From a checkpoint of a small image classifier.
Model: arch convnext, norm layernorm, activation geglu.
Training: 8500 steps, held-out accuracy 93%.
Data: 194171 training examples, 22.4 epochs.
Rows from block 3 of a small image classifier, named by matrix and row number. Rows with one number belong to one neuron. Each number is 128 + 24 x the weight over its row's rms, rounded and kept within 0 to 255. All counts start at 0. Numbers have three digits each. After the name is the row's rms in percent of the matrix's.
After each neuron's rows are labels from the 100 images, of 14848, where the neuron reaches its largest size: "peak at" is the part of the image that holds the peak. Only what is clearly more common there than usual is listed. The data: microscope photos of single blood and bone marrow cells.
# gate: MLP gate (model.blocks.3.mlp.gate.weight, 144x48), inputs 0-47
# fc1: MLP up (model.blocks.3.mlp.fc1.weight, 144x48), inputs 0-47
# fc2: MLP down (model.blocks.3.mlp.fc2.weight, 48x144, transposed), outputs 0-47

gate.5 092:097124141114114163113132109102117113103136180101138089095145159137165168099095115134163109131150117113135121103142124115160125098165101084106131
fc1.5 089:175134138179143117091135134084135135081111187112151096118117137138131121117092106096125148128132119107138085125125107157120111145104090107114114
fc2.5 096:165105088107131138113104157145118126144124160099099167136087113107153151141183108132118150113146151142092119151110107091112158163122093142145134
peak at: middle left

gate.38 098:093139130142167126125169096143139113148124095126125176112118156111116099127134113139112136158144133179160091081102146170089129109116130161134119
fc1.38 092:108188124080153122100122143109127161121155127126120126128136117102135124130156149170114159098091117151135167138092087108131106131142166126173137
fc2.38 094:143107083138154111130117109137102161116098088150180090145119133147074119099151134131137122156127157149126098146168129108129130107165165144120137
peak at: bottom centre

gate.41 085:147110135124116147138161129161097159128132103104106154121111144131101103146071102153093163103146130126101147107149153141080111102101118132179129
fc1.41 094:129125113129158161145165136151093089159136151135175140101113152076088160125152150148123120131126136143145071158124116118131109120114097122139163
fc2.41 092:100161108146156164120121140174141115135168125122103105123155104098117146164117169150087135083106113104122118113158127126113115110086145130109086
peak at: bottom right; bottom centre

gate.79 101:105137130070110103153138150116113154109122115143132160122153111085117098115132128125137109113074118170111125124093117158149160120116129127196145
fc1.79 095:174104126137086160142154096173128128097120132115114114114106187127125093124100126101124128160155106110110086138112117160113157137109095148106118
fc2.79 106:110174129168090152154171134156161134119131109102134128094116125161134139130143159111104124110176135107144144098107110107120115138169160120079140
peak at: bottom right; middle right

gate.65 110:119151143159101134109152134111069153118076143097174126102129163123133107158138115149136126114097089104092104154146117145139139143135131151162100
fc1.65 115:118129155111138127154072130129165124141137152131153123126158183143185170152100146113150093136139111083128128115135166151142121164126123131107108
fc2.65 101:099126068146113094111123150101128124144150117137162118150111146155142086089131159105168137125155113161089129107123131132134158103103101089148148
peak at: middle left; centre

gate.105 113:145138113133122167137134100172125132122104140146140128100103150144118143139092148083148101104113164166122104112105147141154177138128103156097181
fc1.105 100:145090093163143151100145095129135111140126106124151110106092152146151159108117132114125137147175129141142102132175131103131144140092117107064101
fc2.105 101:143081174113128179095139109123113145103116137111116121159120151103164100166105095114150104084096157124139124132155109123136117140096087125121129
peak at: bottom right

gate.33 096:104170120107111101142112166123165159138119116178124148132141140133090095141143118122120123108073088107111149132169130163160132125101138115167141
fc1.33 098:103170103104135143138174109121107098110128142090148133155107128139111120152146110136179101117138103185086128141132134119084131115109102108165144
fc2.33 099:141136147146142095162167145144082109148135154131166108094128134144110097133105091141178151134122117153111134152096128159111137077128116127143085
peak at: bottom right

gate.127 090:071148139122094147117175128144127145137101150129159106101112161173156110132123122097115142135101093114085149099162113151133141111152109116163140
fc1.127 098:165137186100107087129145145076156164121136118147153113124154145150143089164132080097097117123115132101145125134128132123162147138146140130107108
fc2.127 088:138152098176098105121137147133142098132113127139143157133110094111157079099129143106119126091143173114109128113097116111147116164143138111154190
peak at: middle left

gate.28 096:085120115143152161167167116193111118088104125106103142132112109110121128110081136111118098130093127167135155110153125132128158134103107155112134
fc1.28 084:179178138124168087148090134100148142127147131123094157109098086101114117112143121129120088130137159144127094153131108148154129115122117100142165
fc2.28 115:110109104150099139122106129101162098132105114132134148127143098165131127099185137090133155126133124142116115090087178122133156161142164114115168
peak at: bottom right

gate.93 109:079133127116108102153158106094061112141139140116120084111093119103142135101090095127129126124173128172132153151130120159149147147137126147130135
fc1.93 118:117105116132105128118085123161133181147167099149146158152153148113112099096159133149129181145101152111160103153092143140158143112147131119143122
fc2.93 112:138115123169109120165168150150114124163156144139119158117113100126085117141085144157100078091161126145093115127141111100149136090114131127102132
peak at: middle left

gate.57 116:101131118119145096101133126110146117099169138086095156146118089120143154139141162131159158137137119152168173180135122086138108117131136118091108
fc1.57 112:067080119092173102148093115114120143095135117121141119165127152109155162106134124122162114137133128171125110120131115123118117161123138167094160
fc2.57 111:120137124100164130128102155169147083117096085199143109157140129139154155107118123116174118131098116136143092135132150117115098139109129103148129
peak at: centre

gate.32 099:110170125165101133126137158145146125104117143111148149139141166105096143124118130098175087087099084094130108136125166106104121139128135143142174
fc1.32 108:051139153142130135117076139130143116143157137086160168146103105137117185151132112131132142113134144102153154170112150133119116120135134146127111
fc2.32 109:150095119089158111123133112066108096157092144100107119144171142117152136108131118150113110150108130117151140112106164170151125151152131101162147
peak at: middle left

gate.49 091:136088102120111140142081115085155124112163151151142112163150088131147151149115130152172119086111116132159109125099116139139086150121122165139102
fc1.49 092:126123160083129159118133118162129108136092126125112148128127140095097105090077135113097083134125091175122150117120122105113144138115116085145170
fc2.49 085:121076153123164084104138104110137137108163151155113134182128160133151089145121099106087131108157142117096136122132155154132158141108154129105124
peak at: centre

gate.134 096:076099075147140150142189119146129099128105146137119116133103113178115136142152148138143155124136136167108163116160154107117145107117127158115106
fc1.134 097:056122118147123159115125103164147067113110104141120111097133125152122181130091157123131127095146123158167127120144147153150132146129149130133119
fc2.134 125:152110138103154118116128120154107156116107151160128118116124157107133125152082113136169139139105149152182098135177149160149072111137109145104122
peak at: bottom right