{"train_examples": 194171, "horizontal_flip": true, "inner_norm": false, "kernel_size": 7, "loss": "cross_entropy"}
Rows from block 3 of a small image classifier, named by matrix and row number. Rows with one number belong to one neuron. Each number is 128 + 32 x the weight over its row's rms, rounded and kept within 0 to 255. All counts start at 0. Numbers have three digits each.
After each neuron's rows are labels from the 100 images, of 14848, where the neuron reaches its largest size: "responds to" is what is common among them. Only what is clearly more common there than usual is listed. The data: microscope photos of single blood and bone marrow cells. In brackets: how many of the 100, against the usual share in percent.
# gate: MLP gate (model.blocks.3.mlp.gate.weight, 144x48), inputs 0-47
# fc1: MLP up (model.blocks.3.mlp.fc1.weight, 144x48), inputs 0-47
# fc2: MLP down (model.blocks.3.mlp.fc2.weight, 48x144, transposed), outputs 0-47

gate.76:089092132058190148125115203119189150105090109123138185082096112092104123098111170133159125160097140134113129128086145152121158111154146152166181
fc1.76:180129127144136184119162086141101109111181120160140078146144174160110172126128052150118162095130127127100056158093137119141097100123067101091092
fc2.76:111085169126157135161177116139142145109139145097081140171095106126171121183120164147141079129126072117132174164078117120125146180140160191057098
responds to: cell type: erythroblast (49 vs 14.3)

gate.82:121078142139195167111141116171158093100145115149066166114071105064159102148077123088154118123095131148125185148088140144099172115122167130146168
fc1.82:166143103125158049140122093063080099176155110169064140097107099125148092137166102184153121098186105133103156159127104115137130141166110086124125
fc2.82:142074170146082086113125131148097097173096150120098152163112168120127147142141154099140121152118126088175115099092112106202117204130112202150170
responds to: cell type: erythroblast (34 vs 14.3)

gate.19:155158109141072139119093100120094149111172166133156043118157172169163105121070094171154125131202149071122132127133144088157137131141095106094125
fc1.19:162131115199134103113108128084104135084122137102164075120102232150157163122139109090108149132155111138129063173168108103108098143143127077137101
fc2.19:085120087116116114112073154107067158106186164103117146122121141077139118129151142107168081175095142100099113121095116077119199076096151091165147
responds to: cell type: eosinophil (46 vs 4.2); smear: peripheral blood (37 vs 16.2)

gate.11:148128087174120106102143102120148124111185161124131103191168121173147078159116141120145165074141122078105102125090095075138133134129082095091046
fc1.11:103106121105102189132165139130120154070104130123130129094136168083102140079090141182095101115191124143156171089108111171141178077148095122169072
fc2.11:173153134078118162081088155090146133084090123134097141120135104157198128168145075137092141113132165079108162086107066117117077141074150145126156
responds to: cell type: erythroblast (62 vs 14.3)

gate.121:155166116130122109178159138088158098088177093146105076157147080104154111137167124175134108070161145085149176114131141097121183105102121120170061
fc1.121:057087106115129167199137156108133088151145144122138095128133103153162145145146118173125125108173150066111145155123147146175206111146104130077066
fc2.121:165175154107103162098132164122156142102125138111106190108080117200147145164170134081088166125176153155077180131163158123139144093100105168123095
responds to: cell type: segmented neutrophil (65 vs 20)

gate.9:081155166111101169101179101112091117101109117090157063095109150106143111133060129154112148127175114099134129090115091106075169111136088070170092
fc1.9:167120179141137079135067144100170098109096163138178186180164093165101150132146101083113119160079086135139123114171150101140083163140162092128147
fc2.9:116134101145081083097201143117083162178128169176089159095141146096083106125118131153168093167097076134087111138077080129117162142159142103132157
responds to: cell type: segmented neutrophil (45 vs 20)

gate.95:198189119118141128154120093145110149122162167118082074115091116080089119077088120077128114079091117150097126105072148116145123078154144139152182
fc1.95:094093126120105104113196104184145117146153121133110158115151127092091104112155145160097153083106076151111170051143120121077126099081094099196135
fc2.95:123168132172164170172117104147129123124126097122187089102142073096127152125130172139149105109125076170180087075118151067063134119091175105123139
responds to: cell type: erythroblast (35 vs 14.3)

gate.29:093134176078172102154172101133112143068119169155131097156125123108114066107141132072112075131107144159092111142109137128122173129097092157197187
fc1.29:091195186091114104127089137168195132118109158188089143171064086136093110123138110094142135108146107175099164106100133166139149116143136120137180
fc2.29:166172088178109121140088114161122095101120160122184075077153095080141148125155129160103158148132186129080105109107201132144134146163173090140103
responds to: cell type: erythroblast (42 vs 14.3)

gate.102:172159130170149071127056146071090145117159086151118144149099106143112077119145195172105153126128152103203152162123107147125089140142099111109093
fc1.102:109175190141096094149076183131146152094114128168118149087149132129197132182085092079161069110105112138126131134158129091142141175139184143109132
fc2.102:146175194119134182139128117123178078114144075167111114118111165090151154143123099181118111106098084133124095152182071146110110176158129169109079
responds to: cell type: erythroblast (51 vs 14.3)

gate.133:163153110144157149074169100157142152145175167102126159140141135196118117100117205111131183091083131145145124110096105105155074115113115177192107
fc1.133:125105136156137148140166148127118097123113159105096088116127183132083121062155149104098160128169090069121132045084162168131091118120131119189182
fc2.133:127178182122172134158121164134165071076114061155145152118130105142203095118145106118159109190161090144103107140103125110118129172108129106133063
responds to: cell type: segmented neutrophil (47 vs 20)

gate.111:139146123066130141142188150148113148090153166126175077105074089067141106151100155128130123073089144087097116170140170081100134133160136171150171
fc1.111:169129145109142178091178097131159096172101083115174082111155091127073177083107125187105119136127077115122139087093138141157136119107128097118200
fc2.111:153133170079168113105161101172147173108133169181180124187104123119107120121136148162062114098147094112139120156086161115086088100106162104077087
responds to: cell type: segmented neutrophil (42 vs 20)

gate.43:094115129104099166129116162137105103102072097118165136103109092083103103103156159153091126155129128211165103160111204122122190093161153175119116
fc1.43:113142107107076166097126102115125052156139110108147065113130140158119164107117079100165157099132073155057123100153155157170092166123150086166153
fc2.43:100110134106156152108140081122158131073134122183087137134159120093102130081131105144134083162079122121182099171166097154142056132137185196106106
responds to: cell type: erythroblast (34 vs 14.3)

gate.100:167136095172107168145157118178103152087112146105073081123110161091113104090123095110112089119117152145145119042109109179123161116111089186145177
fc1.100:170086094206095160138150072130149139119125169146110111110107164076129144142107088158154110149175109087135166157158088096131136105157087178068133
fc2.100:113108146103129130073081176123109135171132188109087158138120132128100112132148146165102166091152162125149136155205104075139144074141056130140185
responds to: smear: peripheral blood (36 vs 16.2)

gate.96:141136113069074175084178118084142202129141115128138060150113190103155139153110175117089138089133107170135103115108093104152170118109099164131127
fc1.96:213108121115159118090095106156136161092111152157155126124136168136132095135150124102166115140048130068153134179132138135168147137105132204077093
fc2.96:129139083167116164078179187081141174138111173089084137091134170169136109175135135146181174111117091118097112152111127161118103103195116118094123
responds to: cell type: segmented neutrophil (45 vs 20); smear: peripheral blood (40 vs 16.2)

gate.114:064131162082151150128116083142088119150156120079096122140171090100169168166138103080164119145118128188113145133126090028141116123148147130119164
fc1.114:097068081066163106103121179101103156123164161099161161184112127127139187120131084124142153137089130179136147160094096144134116147129207126134092
fc2.114:108098132143164156128147071163153102141086145199188123139107105148096149100075123105185100122102176147122066100111169095103095117094108092160104
responds to: cell type: lymphocyte (44 vs 15.2); smear: peripheral blood (41 vs 16.2)

gate.112:162157174139132134151157048180146108077135110148087078103118122089079113159049148070104106085129142086144113126137104160162146157116123101123126
fc1.112:193137170155142139120143133108112137109070086128129176112150113131079148115179104118113078099105091193088146099167140166117173096161111115192169
fc2.112:054177092191147132154101165155167121148094088147161168113134137131085161150145172121145130159162177123119101098143165119145130068102123167079168
responds to: cell type: erythroblast (49 vs 14.3)

gate.83:162090173227155164143134125140173117152127141128159131115138186153174131064147131105115134121191159104132106120169080137147109150106099121099071
fc1.83:126099144131177195181137159110134105142126097131168139127134146097176134076140139116152071146147082194127083067074130173111173119116088132101116
fc2.83:175146138094106199115171185104139086146127086137084156149174091086169089137116113103136111116138158147094177148169097110109169152070088099121115
responds to: cell type: promyelocyte (31 vs 6.4)

gate.56:108127088088083135124189096154106137203168138152156107161140180059110177082158130116108133108135162076114165141097099090167143109130087117130135
fc1.56:142183207154140168126164127191127135110102106099124109159117122142067140070067105098144121165158108102122081090141128134091141079153090156156154
fc2.56:109150120107151122149121082155141077156127068169115082118144110129159178081110128105118191169191173180123123161165096094149115076084096143127125
responds to: smear: peripheral blood (36 vs 16.2)

gate.0:111111086100190091107125142077093111129139086129117084173117127075133135100175177180161157104221132137167134116098096124103162107095120111112120
fc1.0:182108143109114133119042172161162116167128161142127143119157122119109144110102138078128092189107117069093185104151155115156066124139134129128195
fc2.0:156097130128095108127130085109122083146146179143149117097136182087143140194145134179131146114094140072150119094134056165147076190161144165108099
responds to: cell type: segmented neutrophil (49 vs 20)

gate.118:091145112114074113137160100081136169165179154133141074120092152119137125099153110099104174117167108118066147107108173145127122074131141063113203
fc1.118:105160074109089103138120133187118093181149136112127176147182167157096172109118073135131110114077130115108075098109132146096045129164139087126120
fc2.118:129141126157083117138115198109121115107063118122138092092161085205097129139094161090143163148183109135093163121137181074173152120143155091139124
responds to: cell type: erythroblast (66 vs 14.3)

gate.18:127151137096110126119119089146172120146097141134134086151157066171141159086027114132166068106131140079161086093143131073157153165137142150132149
fc1.18:126090109143139160122107135111152112108084174083123188118116176181091171232147128100146144100090131098069159137168143149133110115113116107168117
fc2.18:141110094126103176115101163109139133145110130077155110109166142104090116178154218105101089118124128104180077127113172105146197099145113142101187
responds to: cell type: segmented neutrophil (53 vs 20); smear: peripheral blood (50 vs 16.2)