python train.py --crop_scale_min=0.7 --num_classes=[17, 2] --arch="convnext" --isotropic=false --patch_size=[2, 2] --widths=[48, 96, 192] --kernel_size=7 --init="xavier_uniform" --optimizer="adamw" --eps=1e-08 --batch_size=512
Rows from block 10, named by matrix and row number. Rows with one number belong to one neuron. Each number is 200 + 20 x the weight over its row's rms, rounded and kept within 0 to 999. All counts start at 0. After the name is the row's rms in percent of the matrix's.
# gate: MLP gate (model.blocks.10.mlp.gate.weight, 288x96), inputs 0-95
# fc1: MLP up (model.blocks.10.mlp.fc1.weight, 288x96), inputs 0-95
# fc2: MLP down (model.blocks.10.mlp.fc2.weight, 96x288, transposed), outputs 0-95
gate.243,097,200,226,193,183,176,236,195,202,212,169,154,214,187,217,195,181,231,195,200,227,211,227,181,217,176,216,202,194,159,197,180,207,224,177,200,186,203,222,192,207,192,190,172,165,191,210,191,194,217,199,206,208,206,241,199,198,179,230,197,222,216,175,231,191,222,200,168,226,158,180,209,225,206,222,187,193,229,194,199,199,236,181,236,236,163,200,195,207,192,191,212,212,220,206,205,237
fc1.243,103,211,149,190,175,195,203,194,189,226,206,207,204,192,184,223,237,214,228,176,212,194,154,210,201,185,186,198,204,193,179,164,186,201,186,190,249,201,230,240,178,205,198,226,186,190,192,179,229,175,209,209,186,210,179,176,190,210,229,203,201,214,193,206,202,182,216,191,230,173,158,214,162,193,206,190,217,175,189,191,177,192,234,211,177,203,187,225,187,205,188,225,223,220,243,198,193
fc2.243,104,217,218,192,185,214,193,208,209,200,186,193,219,222,196,219,217,214,182,209,179,212,187,241,201,223,201,198,198,236,230,232,196,197,205,184,225,163,193,171,197,159,206,213,185,187,208,208,203,260,207,233,192,191,219,165,203,200,234,168,197,201,194,201,241,192,223,189,153,154,176,244,202,202,185,231,201,181,204,170,198,182,183,181,198,188,189,185,212,205,194,206,179,195,197,215,187
gate.244,097,195,159,203,235,225,202,177,221,209,188,217,201,189,210,220,194,185,196,178,210,213,176,212,210,230,192,188,195,237,184,188,175,181,160,203,241,197,189,205,201,216,220,193,198,194,181,171,221,171,233,220,197,180,166,235,196,214,202,203,169,177,191,214,184,190,209,187,199,194,176,193,191,164,228,214,182,175,165,212,151,209,195,212,221,207,220,216,202,208,163,230,203,183,184,170,221
fc1.244,093,200,175,216,206,190,222,160,182,184,216,218,175,185,208,194,218,214,232,206,244,232,209,186,221,183,190,202,222,182,220,189,169,170,190,180,197,222,196,182,225,207,210,184,166,219,181,217,226,175,195,241,200,188,193,212,247,188,206,194,214,168,220,171,199,200,188,187,204,195,210,215,248,187,218,219,189,190,172,183,207,205,220,181,238,204,228,163,219,221,179,214,216,191,187,194,204
fc2.244,097,213,245,188,175,248,183,204,184,180,224,216,218,196,194,166,164,201,169,194,202,197,217,231,162,183,174,190,184,190,206,222,198,177,174,213,189,192,204,210,213,226,185,199,189,214,163,211,183,193,188,167,188,214,185,220,226,173,230,213,178,228,176,164,185,205,214,195,206,181,193,210,157,188,205,240,173,211,190,207,190,224,217,203,206,187,201,163,189,206,211,195,208,215,177,230,185
gate.245,096,222,177,212,213,211,193,232,135,205,147,219,187,184,179,158,210,197,229,225,185,220,175,204,212,213,221,178,184,201,204,232,176,198,206,206,184,201,194,218,217,183,181,235,211,199,182,203,230,198,201,176,211,228,194,201,205,172,173,180,202,220,188,217,168,187,188,227,188,217,238,199,204,194,231,197,207,211,191,227,213,179,202,196,194,230,199,198,212,217,227,229,216,207,186,197,239
fc1.245,092,186,202,212,206,240,209,233,186,223,189,196,198,188,173,222,207,215,201,190,232,218,203,173,205,144,200,187,203,199,234,190,192,212,219,211,241,210,216,240,242,201,218,202,163,168,178,213,220,217,171,207,205,172,193,202,175,201,210,185,200,214,209,213,229,179,185,211,208,177,237,205,182,189,180,198,194,220,177,212,217,192,185,165,184,206,170,195,182,230,239,223,221,199,188,208,187
fc2.245,107,201,227,177,190,215,198,204,185,217,222,176,217,187,206,218,170,226,169,189,226,217,205,209,178,207,171,188,236,183,199,225,208,203,164,181,178,193,194,218,200,214,230,232,214,190,206,187,203,189,233,198,201,226,185,197,202,223,219,242,194,224,183,173,202,170,237,229,220,190,219,213,211,186,211,237,180,198,177,153,197,204,208,157,183,202,218,189,208,203,169,159,181,221,195,184,199
gate.246,095,255,225,182,210,220,187,193,167,210,244,173,180,205,192,166,193,181,175,203,200,189,191,199,200,163,219,201,177,194,235,179,227,201,206,206,168,203,204,196,209,205,209,195,228,182,205,182,220,199,192,186,193,208,233,199,177,191,174,188,191,221,229,223,188,207,184,225,201,214,201,214,207,208,201,204,229,211,189,205,162,173,161,196,236,209,196,177,179,176,158,220,178,228,167,194,183
fc1.246,095,203,209,178,217,198,193,201,217,239,219,172,185,168,191,238,204,198,180,187,228,191,213,194,198,205,213,191,208,235,219,178,234,220,241,226,215,215,198,194,217,175,167,173,164,208,222,187,201,203,224,212,247,226,224,228,227,216,226,182,201,225,192,202,206,220,167,195,168,174,190,225,203,198,214,213,182,210,214,175,189,192,207,167,221,211,207,178,203,225,206,201,175,163,211,195,187
fc2.246,102,184,217,194,198,182,184,214,180,204,212,211,215,193,175,174,203,188,188,221,201,209,213,201,171,242,197,205,192,180,212,207,213,170,160,193,170,194,178,215,213,234,221,184,256,221,228,193,193,206,205,174,210,209,181,211,171,216,193,210,216,240,154,206,186,193,207,216,208,195,221,201,206,207,192,166,181,221,228,195,163,238,204,187,167,198,180,175,195,210,181,185,178,251,206,205,189
gate.247,095,140,178,205,200,191,215,220,215,174,214,221,229,215,186,249,201,175,200,193,198,217,181,184,197,216,195,204,229,237,200,218,165,195,221,203,241,226,200,192,210,199,200,187,188,206,224,216,162,202,186,214,207,184,215,187,186,212,233,186,223,190,204,199,225,174,179,194,229,189,208,216,203,221,170,189,197,189,173,179,172,192,200,183,224,184,215,190,165,159,193,163,215,195,204,210,169
fc1.247,096,177,209,206,252,176,180,243,244,195,220,241,180,182,216,190,222,232,206,224,206,178,195,222,214,205,173,238,241,182,188,216,188,188,192,189,209,191,179,183,188,219,210,212,218,222,207,224,209,169,155,206,197,182,199,215,196,212,201,178,204,196,205,168,214,189,200,183,229,203,210,195,191,194,206,234,187,172,222,180,188,166,185,179,196,220,181,210,182,211,231,212,207,214,204,179,181
fc2.247,105,197,192,189,201,155,201,179,200,233,222,185,225,206,201,206,191,237,219,231,185,200,196,162,166,178,159,229,174,204,192,192,229,184,192,230,198,234,211,220,206,214,180,191,223,215,212,184,208,190,185,161,226,187,181,237,231,175,199,218,232,217,193,199,184,221,192,205,228,235,208,217,213,187,210,187,195,185,203,179,212,194,226,182,173,203,196,210,175,199,161,195,226,225,205,201,182
gate.248,101,223,180,166,191,215,197,178,175,213,238,209,208,214,199,173,171,233,215,218,178,214,203,221,225,203,235,236,207,183,229,197,184,188,199,190,167,212,210,173,210,209,206,240,213,206,198,176,195,214,228,176,194,216,212,171,197,177,200,198,176,204,181,246,185,198,191,232,171,223,206,177,221,203,191,215,232,196,183,214,214,223,215,216,172,191,169,182,204,195,181,182,189,209,157,210,231
fc1.248,099,215,163,214,190,184,223,229,229,215,215,209,231,184,180,243,207,183,188,203,214,163,178,205,204,178,219,201,220,195,160,189,200,201,185,194,200,180,217,190,160,202,178,198,162,164,233,201,167,217,204,206,214,219,198,227,226,219,168,210,181,219,186,183,220,187,210,202,179,166,197,187,166,170,168,194,194,206,224,200,177,219,207,208,169,214,208,199,225,172,197,207,190,167,203,213,198
fc2.248,093,168,219,178,202,188,204,229,175,185,191,211,199,216,207,198,228,191,200,205,190,179,220,195,166,231,213,220,201,205,201,203,227,170,160,176,188,167,220,227,220,223,213,191,231,194,162,174,168,202,201,196,181,205,156,233,186,205,224,214,201,225,184,174,202,200,209,201,226,177,227,244,219,233,208,215,188,217,216,193,194,175,188,181,203,212,161,218,224,207,182,180,195,211,191,227,188
gate.249,096,193,192,175,216,222,224,223,198,207,158,189,213,224,199,200,217,193,182,174,204,197,217,207,226,247,211,211,206,190,195,202,159,179,164,225,200,211,185,183,207,202,245,189,208,180,203,188,174,251,203,201,211,240,199,223,186,228,196,177,197,201,226,205,213,213,213,215,224,179,224,218,180,181,222,238,217,211,173,167,219,185,218,209,206,180,210,207,161,211,204,204,190,165,215,221,192
fc1.249,096,178,241,188,174,225,180,173,229,196,211,241,183,174,197,210,219,227,218,179,166,187,238,231,231,168,192,168,192,162,203,188,206,176,180,190,171,216,165,208,215,225,201,175,194,213,180,166,191,197,222,195,186,193,205,181,184,190,251,199,214,191,201,205,206,217,210,207,193,194,213,197,211,220,194,207,185,191,220,186,216,212,197,245,218,194,175,202,159,200,190,175,213,193,208,201,191
fc2.249,106,209,220,221,197,203,183,230,182,212,217,191,182,181,177,178,195,175,244,224,174,221,215,195,217,179,214,213,170,205,205,196,223,214,214,184,211,197,194,224,215,196,205,179,204,221,187,158,230,208,185,214,210,197,194,243,168,167,184,208,180,217,178,206,198,213,173,172,208,221,226,226,179,202,207,183,177,215,200,230,201,200,242,208,187,185,223,191,187,178,207,200,195,252,193,228,154
gate.250,107,193,174,200,182,199,205,180,187,198,195,204,180,185,198,221,201,165,222,194,200,204,185,165,195,163,212,223,246,210,178,182,177,200,207,203,226,182,158,191,197,185,210,212,204,219,211,164,211,188,179,169,212,205,169,213,172,184,190,217,160,230,189,192,214,188,183,212,211,203,195,212,203,237,176,195,205,228,233,181,253,200,200,225,224,188,237,211,189,230,195,201,192,166,232,191,203
fc1.250,101,144,181,172,222,212,205,196,210,195,201,209,183,177,211,239,254,193,214,176,212,178,179,211,206,213,216,201,237,184,192,191,200,208,178,202,220,187,177,171,191,216,227,193,219,194,191,215,177,220,187,181,205,209,184,196,170,204,158,215,198,193,169,238,230,191,227,214,214,189,217,208,191,209,170,185,208,197,148,182,196,182,180,193,197,223,187,214,206,188,170,160,188,204,193,180,200
fc2.250,103,218,184,230,223,191,173,205,179,235,195,189,220,191,194,196,197,226,199,205,217,180,209,208,218,205,210,186,205,245,195,212,172,244,203,218,220,211,203,231,217,248,201,171,194,211,221,174,199,205,199,174,193,189,187,206,193,178,192,186,206,245,207,213,160,210,177,201,192,205,217,211,196,214,228,154,192,235,229,211,204,178,161,202,222,191,209,182,206,163,217,224,202,222,168,211,176
gate.251,089,212,197,211,203,191,202,211,185,179,217,183,202,220,188,253,176,195,207,209,227,227,177,186,190,208,168,161,209,164,196,192,215,190,206,210,221,198,217,205,211,166,230,219,175,209,224,182,196,215,205,169,199,192,191,172,204,225,162,203,213,174,202,194,215,184,195,200,214,243,246,206,218,224,183,178,210,222,165,205,191,187,216,231,196,211,237,192,173,179,206,164,194,173,189,226,219
fc1.251,095,165,210,198,246,195,230,221,175,215,217,200,218,200,188,209,166,193,192,224,206,182,182,194,165,196,187,175,183,223,216,177,181,218,211,226,198,183,204,216,188,190,207,206,152,223,206,200,182,226,168,183,193,171,237,214,240,234,200,192,203,216,185,209,232,224,188,201,191,196,224,213,204,206,185,183,223,192,211,200,200,218,204,181,163,180,226,160,196,200,164,193,199,200,237,192,169
fc2.251,095,209,195,173,209,220,206,179,208,162,203,224,190,194,204,206,203,208,201,193,198,189,195,191,227,139,193,226,235,189,203,201,181,164,226,219,189,208,188,173,157,164,209,206,210,213,223,198,229,223,207,227,216,221,224,232,194,186,217,148,225,207,204,218,217,178,185,183,195,176,201,167,170,205,192,179,196,195,221,198,188,206,220,210,208,185,234,211,213,184,202,227,167,203,208,169,222
gate.252,106,179,199,159,181,180,207,190,226,210,197,164,190,196,178,200,206,192,229,228,188,203,182,180,211,171,223,220,224,178,161,212,181,228,211,199,182,192,218,205,210,218,171,203,182,209,244,197,161,205,210,200,214,217,178,197,176,201,207,202,184,207,163,215,191,199,194,218,205,156,205,213,206,188,173,224,207,196,222,224,203,236,153,194,223,186,212,192,202,175,186,211,210,162,198,210,250
fc1.252,092,179,234,203,228,204,191,194,184,234,204,218,195,184,190,203,239,214,205,205,155,175,178,207,167,192,180,182,209,196,205,147,203,183,187,182,257,174,192,225,219,199,192,225,183,216,193,212,196,223,199,201,171,195,208,206,189,216,160,246,191,221,188,189,225,203,210,192,191,195,217,197,198,211,175,205,220,199,224,186,207,182,203,220,189,159,209,235,194,167,195,228,185,183,202,177,182
fc2.252,104,221,226,226,206,202,226,223,202,182,204,163,209,218,208,198,190,211,171,208,175,180,206,250,192,212,220,213,233,207,248,211,165,237,217,217,221,150,221,194,180,208,204,199,192,174,226,176,180,181,180,198,176,223,223,177,199,215,190,205,175,221,229,191,183,196,201,165,191,194,184,175,184,172,199,200,176,189,202,193,202,193,209,232,195,174,225,199,178,197,226,191,220,187,182,222,199
gate.253,099,190,171,168,225,194,217,175,208,220,200,155,224,197,180,215,193,211,205,163,209,206,174,187,163,187,243,187,200,179,145,183,192,204,183,208,226,199,218,147,187,198,203,180,208,220,209,195,210,206,223,186,243,201,206,177,200,200,213,182,191,192,154,248,206,202,228,198,191,217,198,214,205,183,206,165,230,199,186,182,176,195,217,204,176,215,182,213,193,220,194,210,187,195,191,188,201
fc1.253,104,189,190,194,183,202,193,181,218,206,176,177,205,194,193,213,178,217,259,189,228,233,165,178,209,218,199,172,216,203,205,183,231,193,191,215,209,182,203,232,212,206,221,201,186,163,199,188,225,225,176,197,249,211,172,219,164,174,195,224,205,223,171,205,210,187,204,192,230,188,202,191,202,206,178,165,189,198,198,173,195,161,213,219,212,213,228,224,168,234,220,205,205,219,218,206,189
fc2.253,098,190,173,199,204,222,167,223,188,192,180,206,186,215,200,183,243,196,213,200,183,192,199,223,223,222,197,182,234,187,199,184,207,264,193,183,214,161,221,166,202,173,182,184,208,211,186,196,185,198,190,228,238,169,205,204,158,213,196,197,197,216,253,218,209,186,186,172,176,187,200,185,178,239,210,190,219,184,195,188,183,199,202,196,226,200,218,220,209,199,225,213,178,192,198,216,164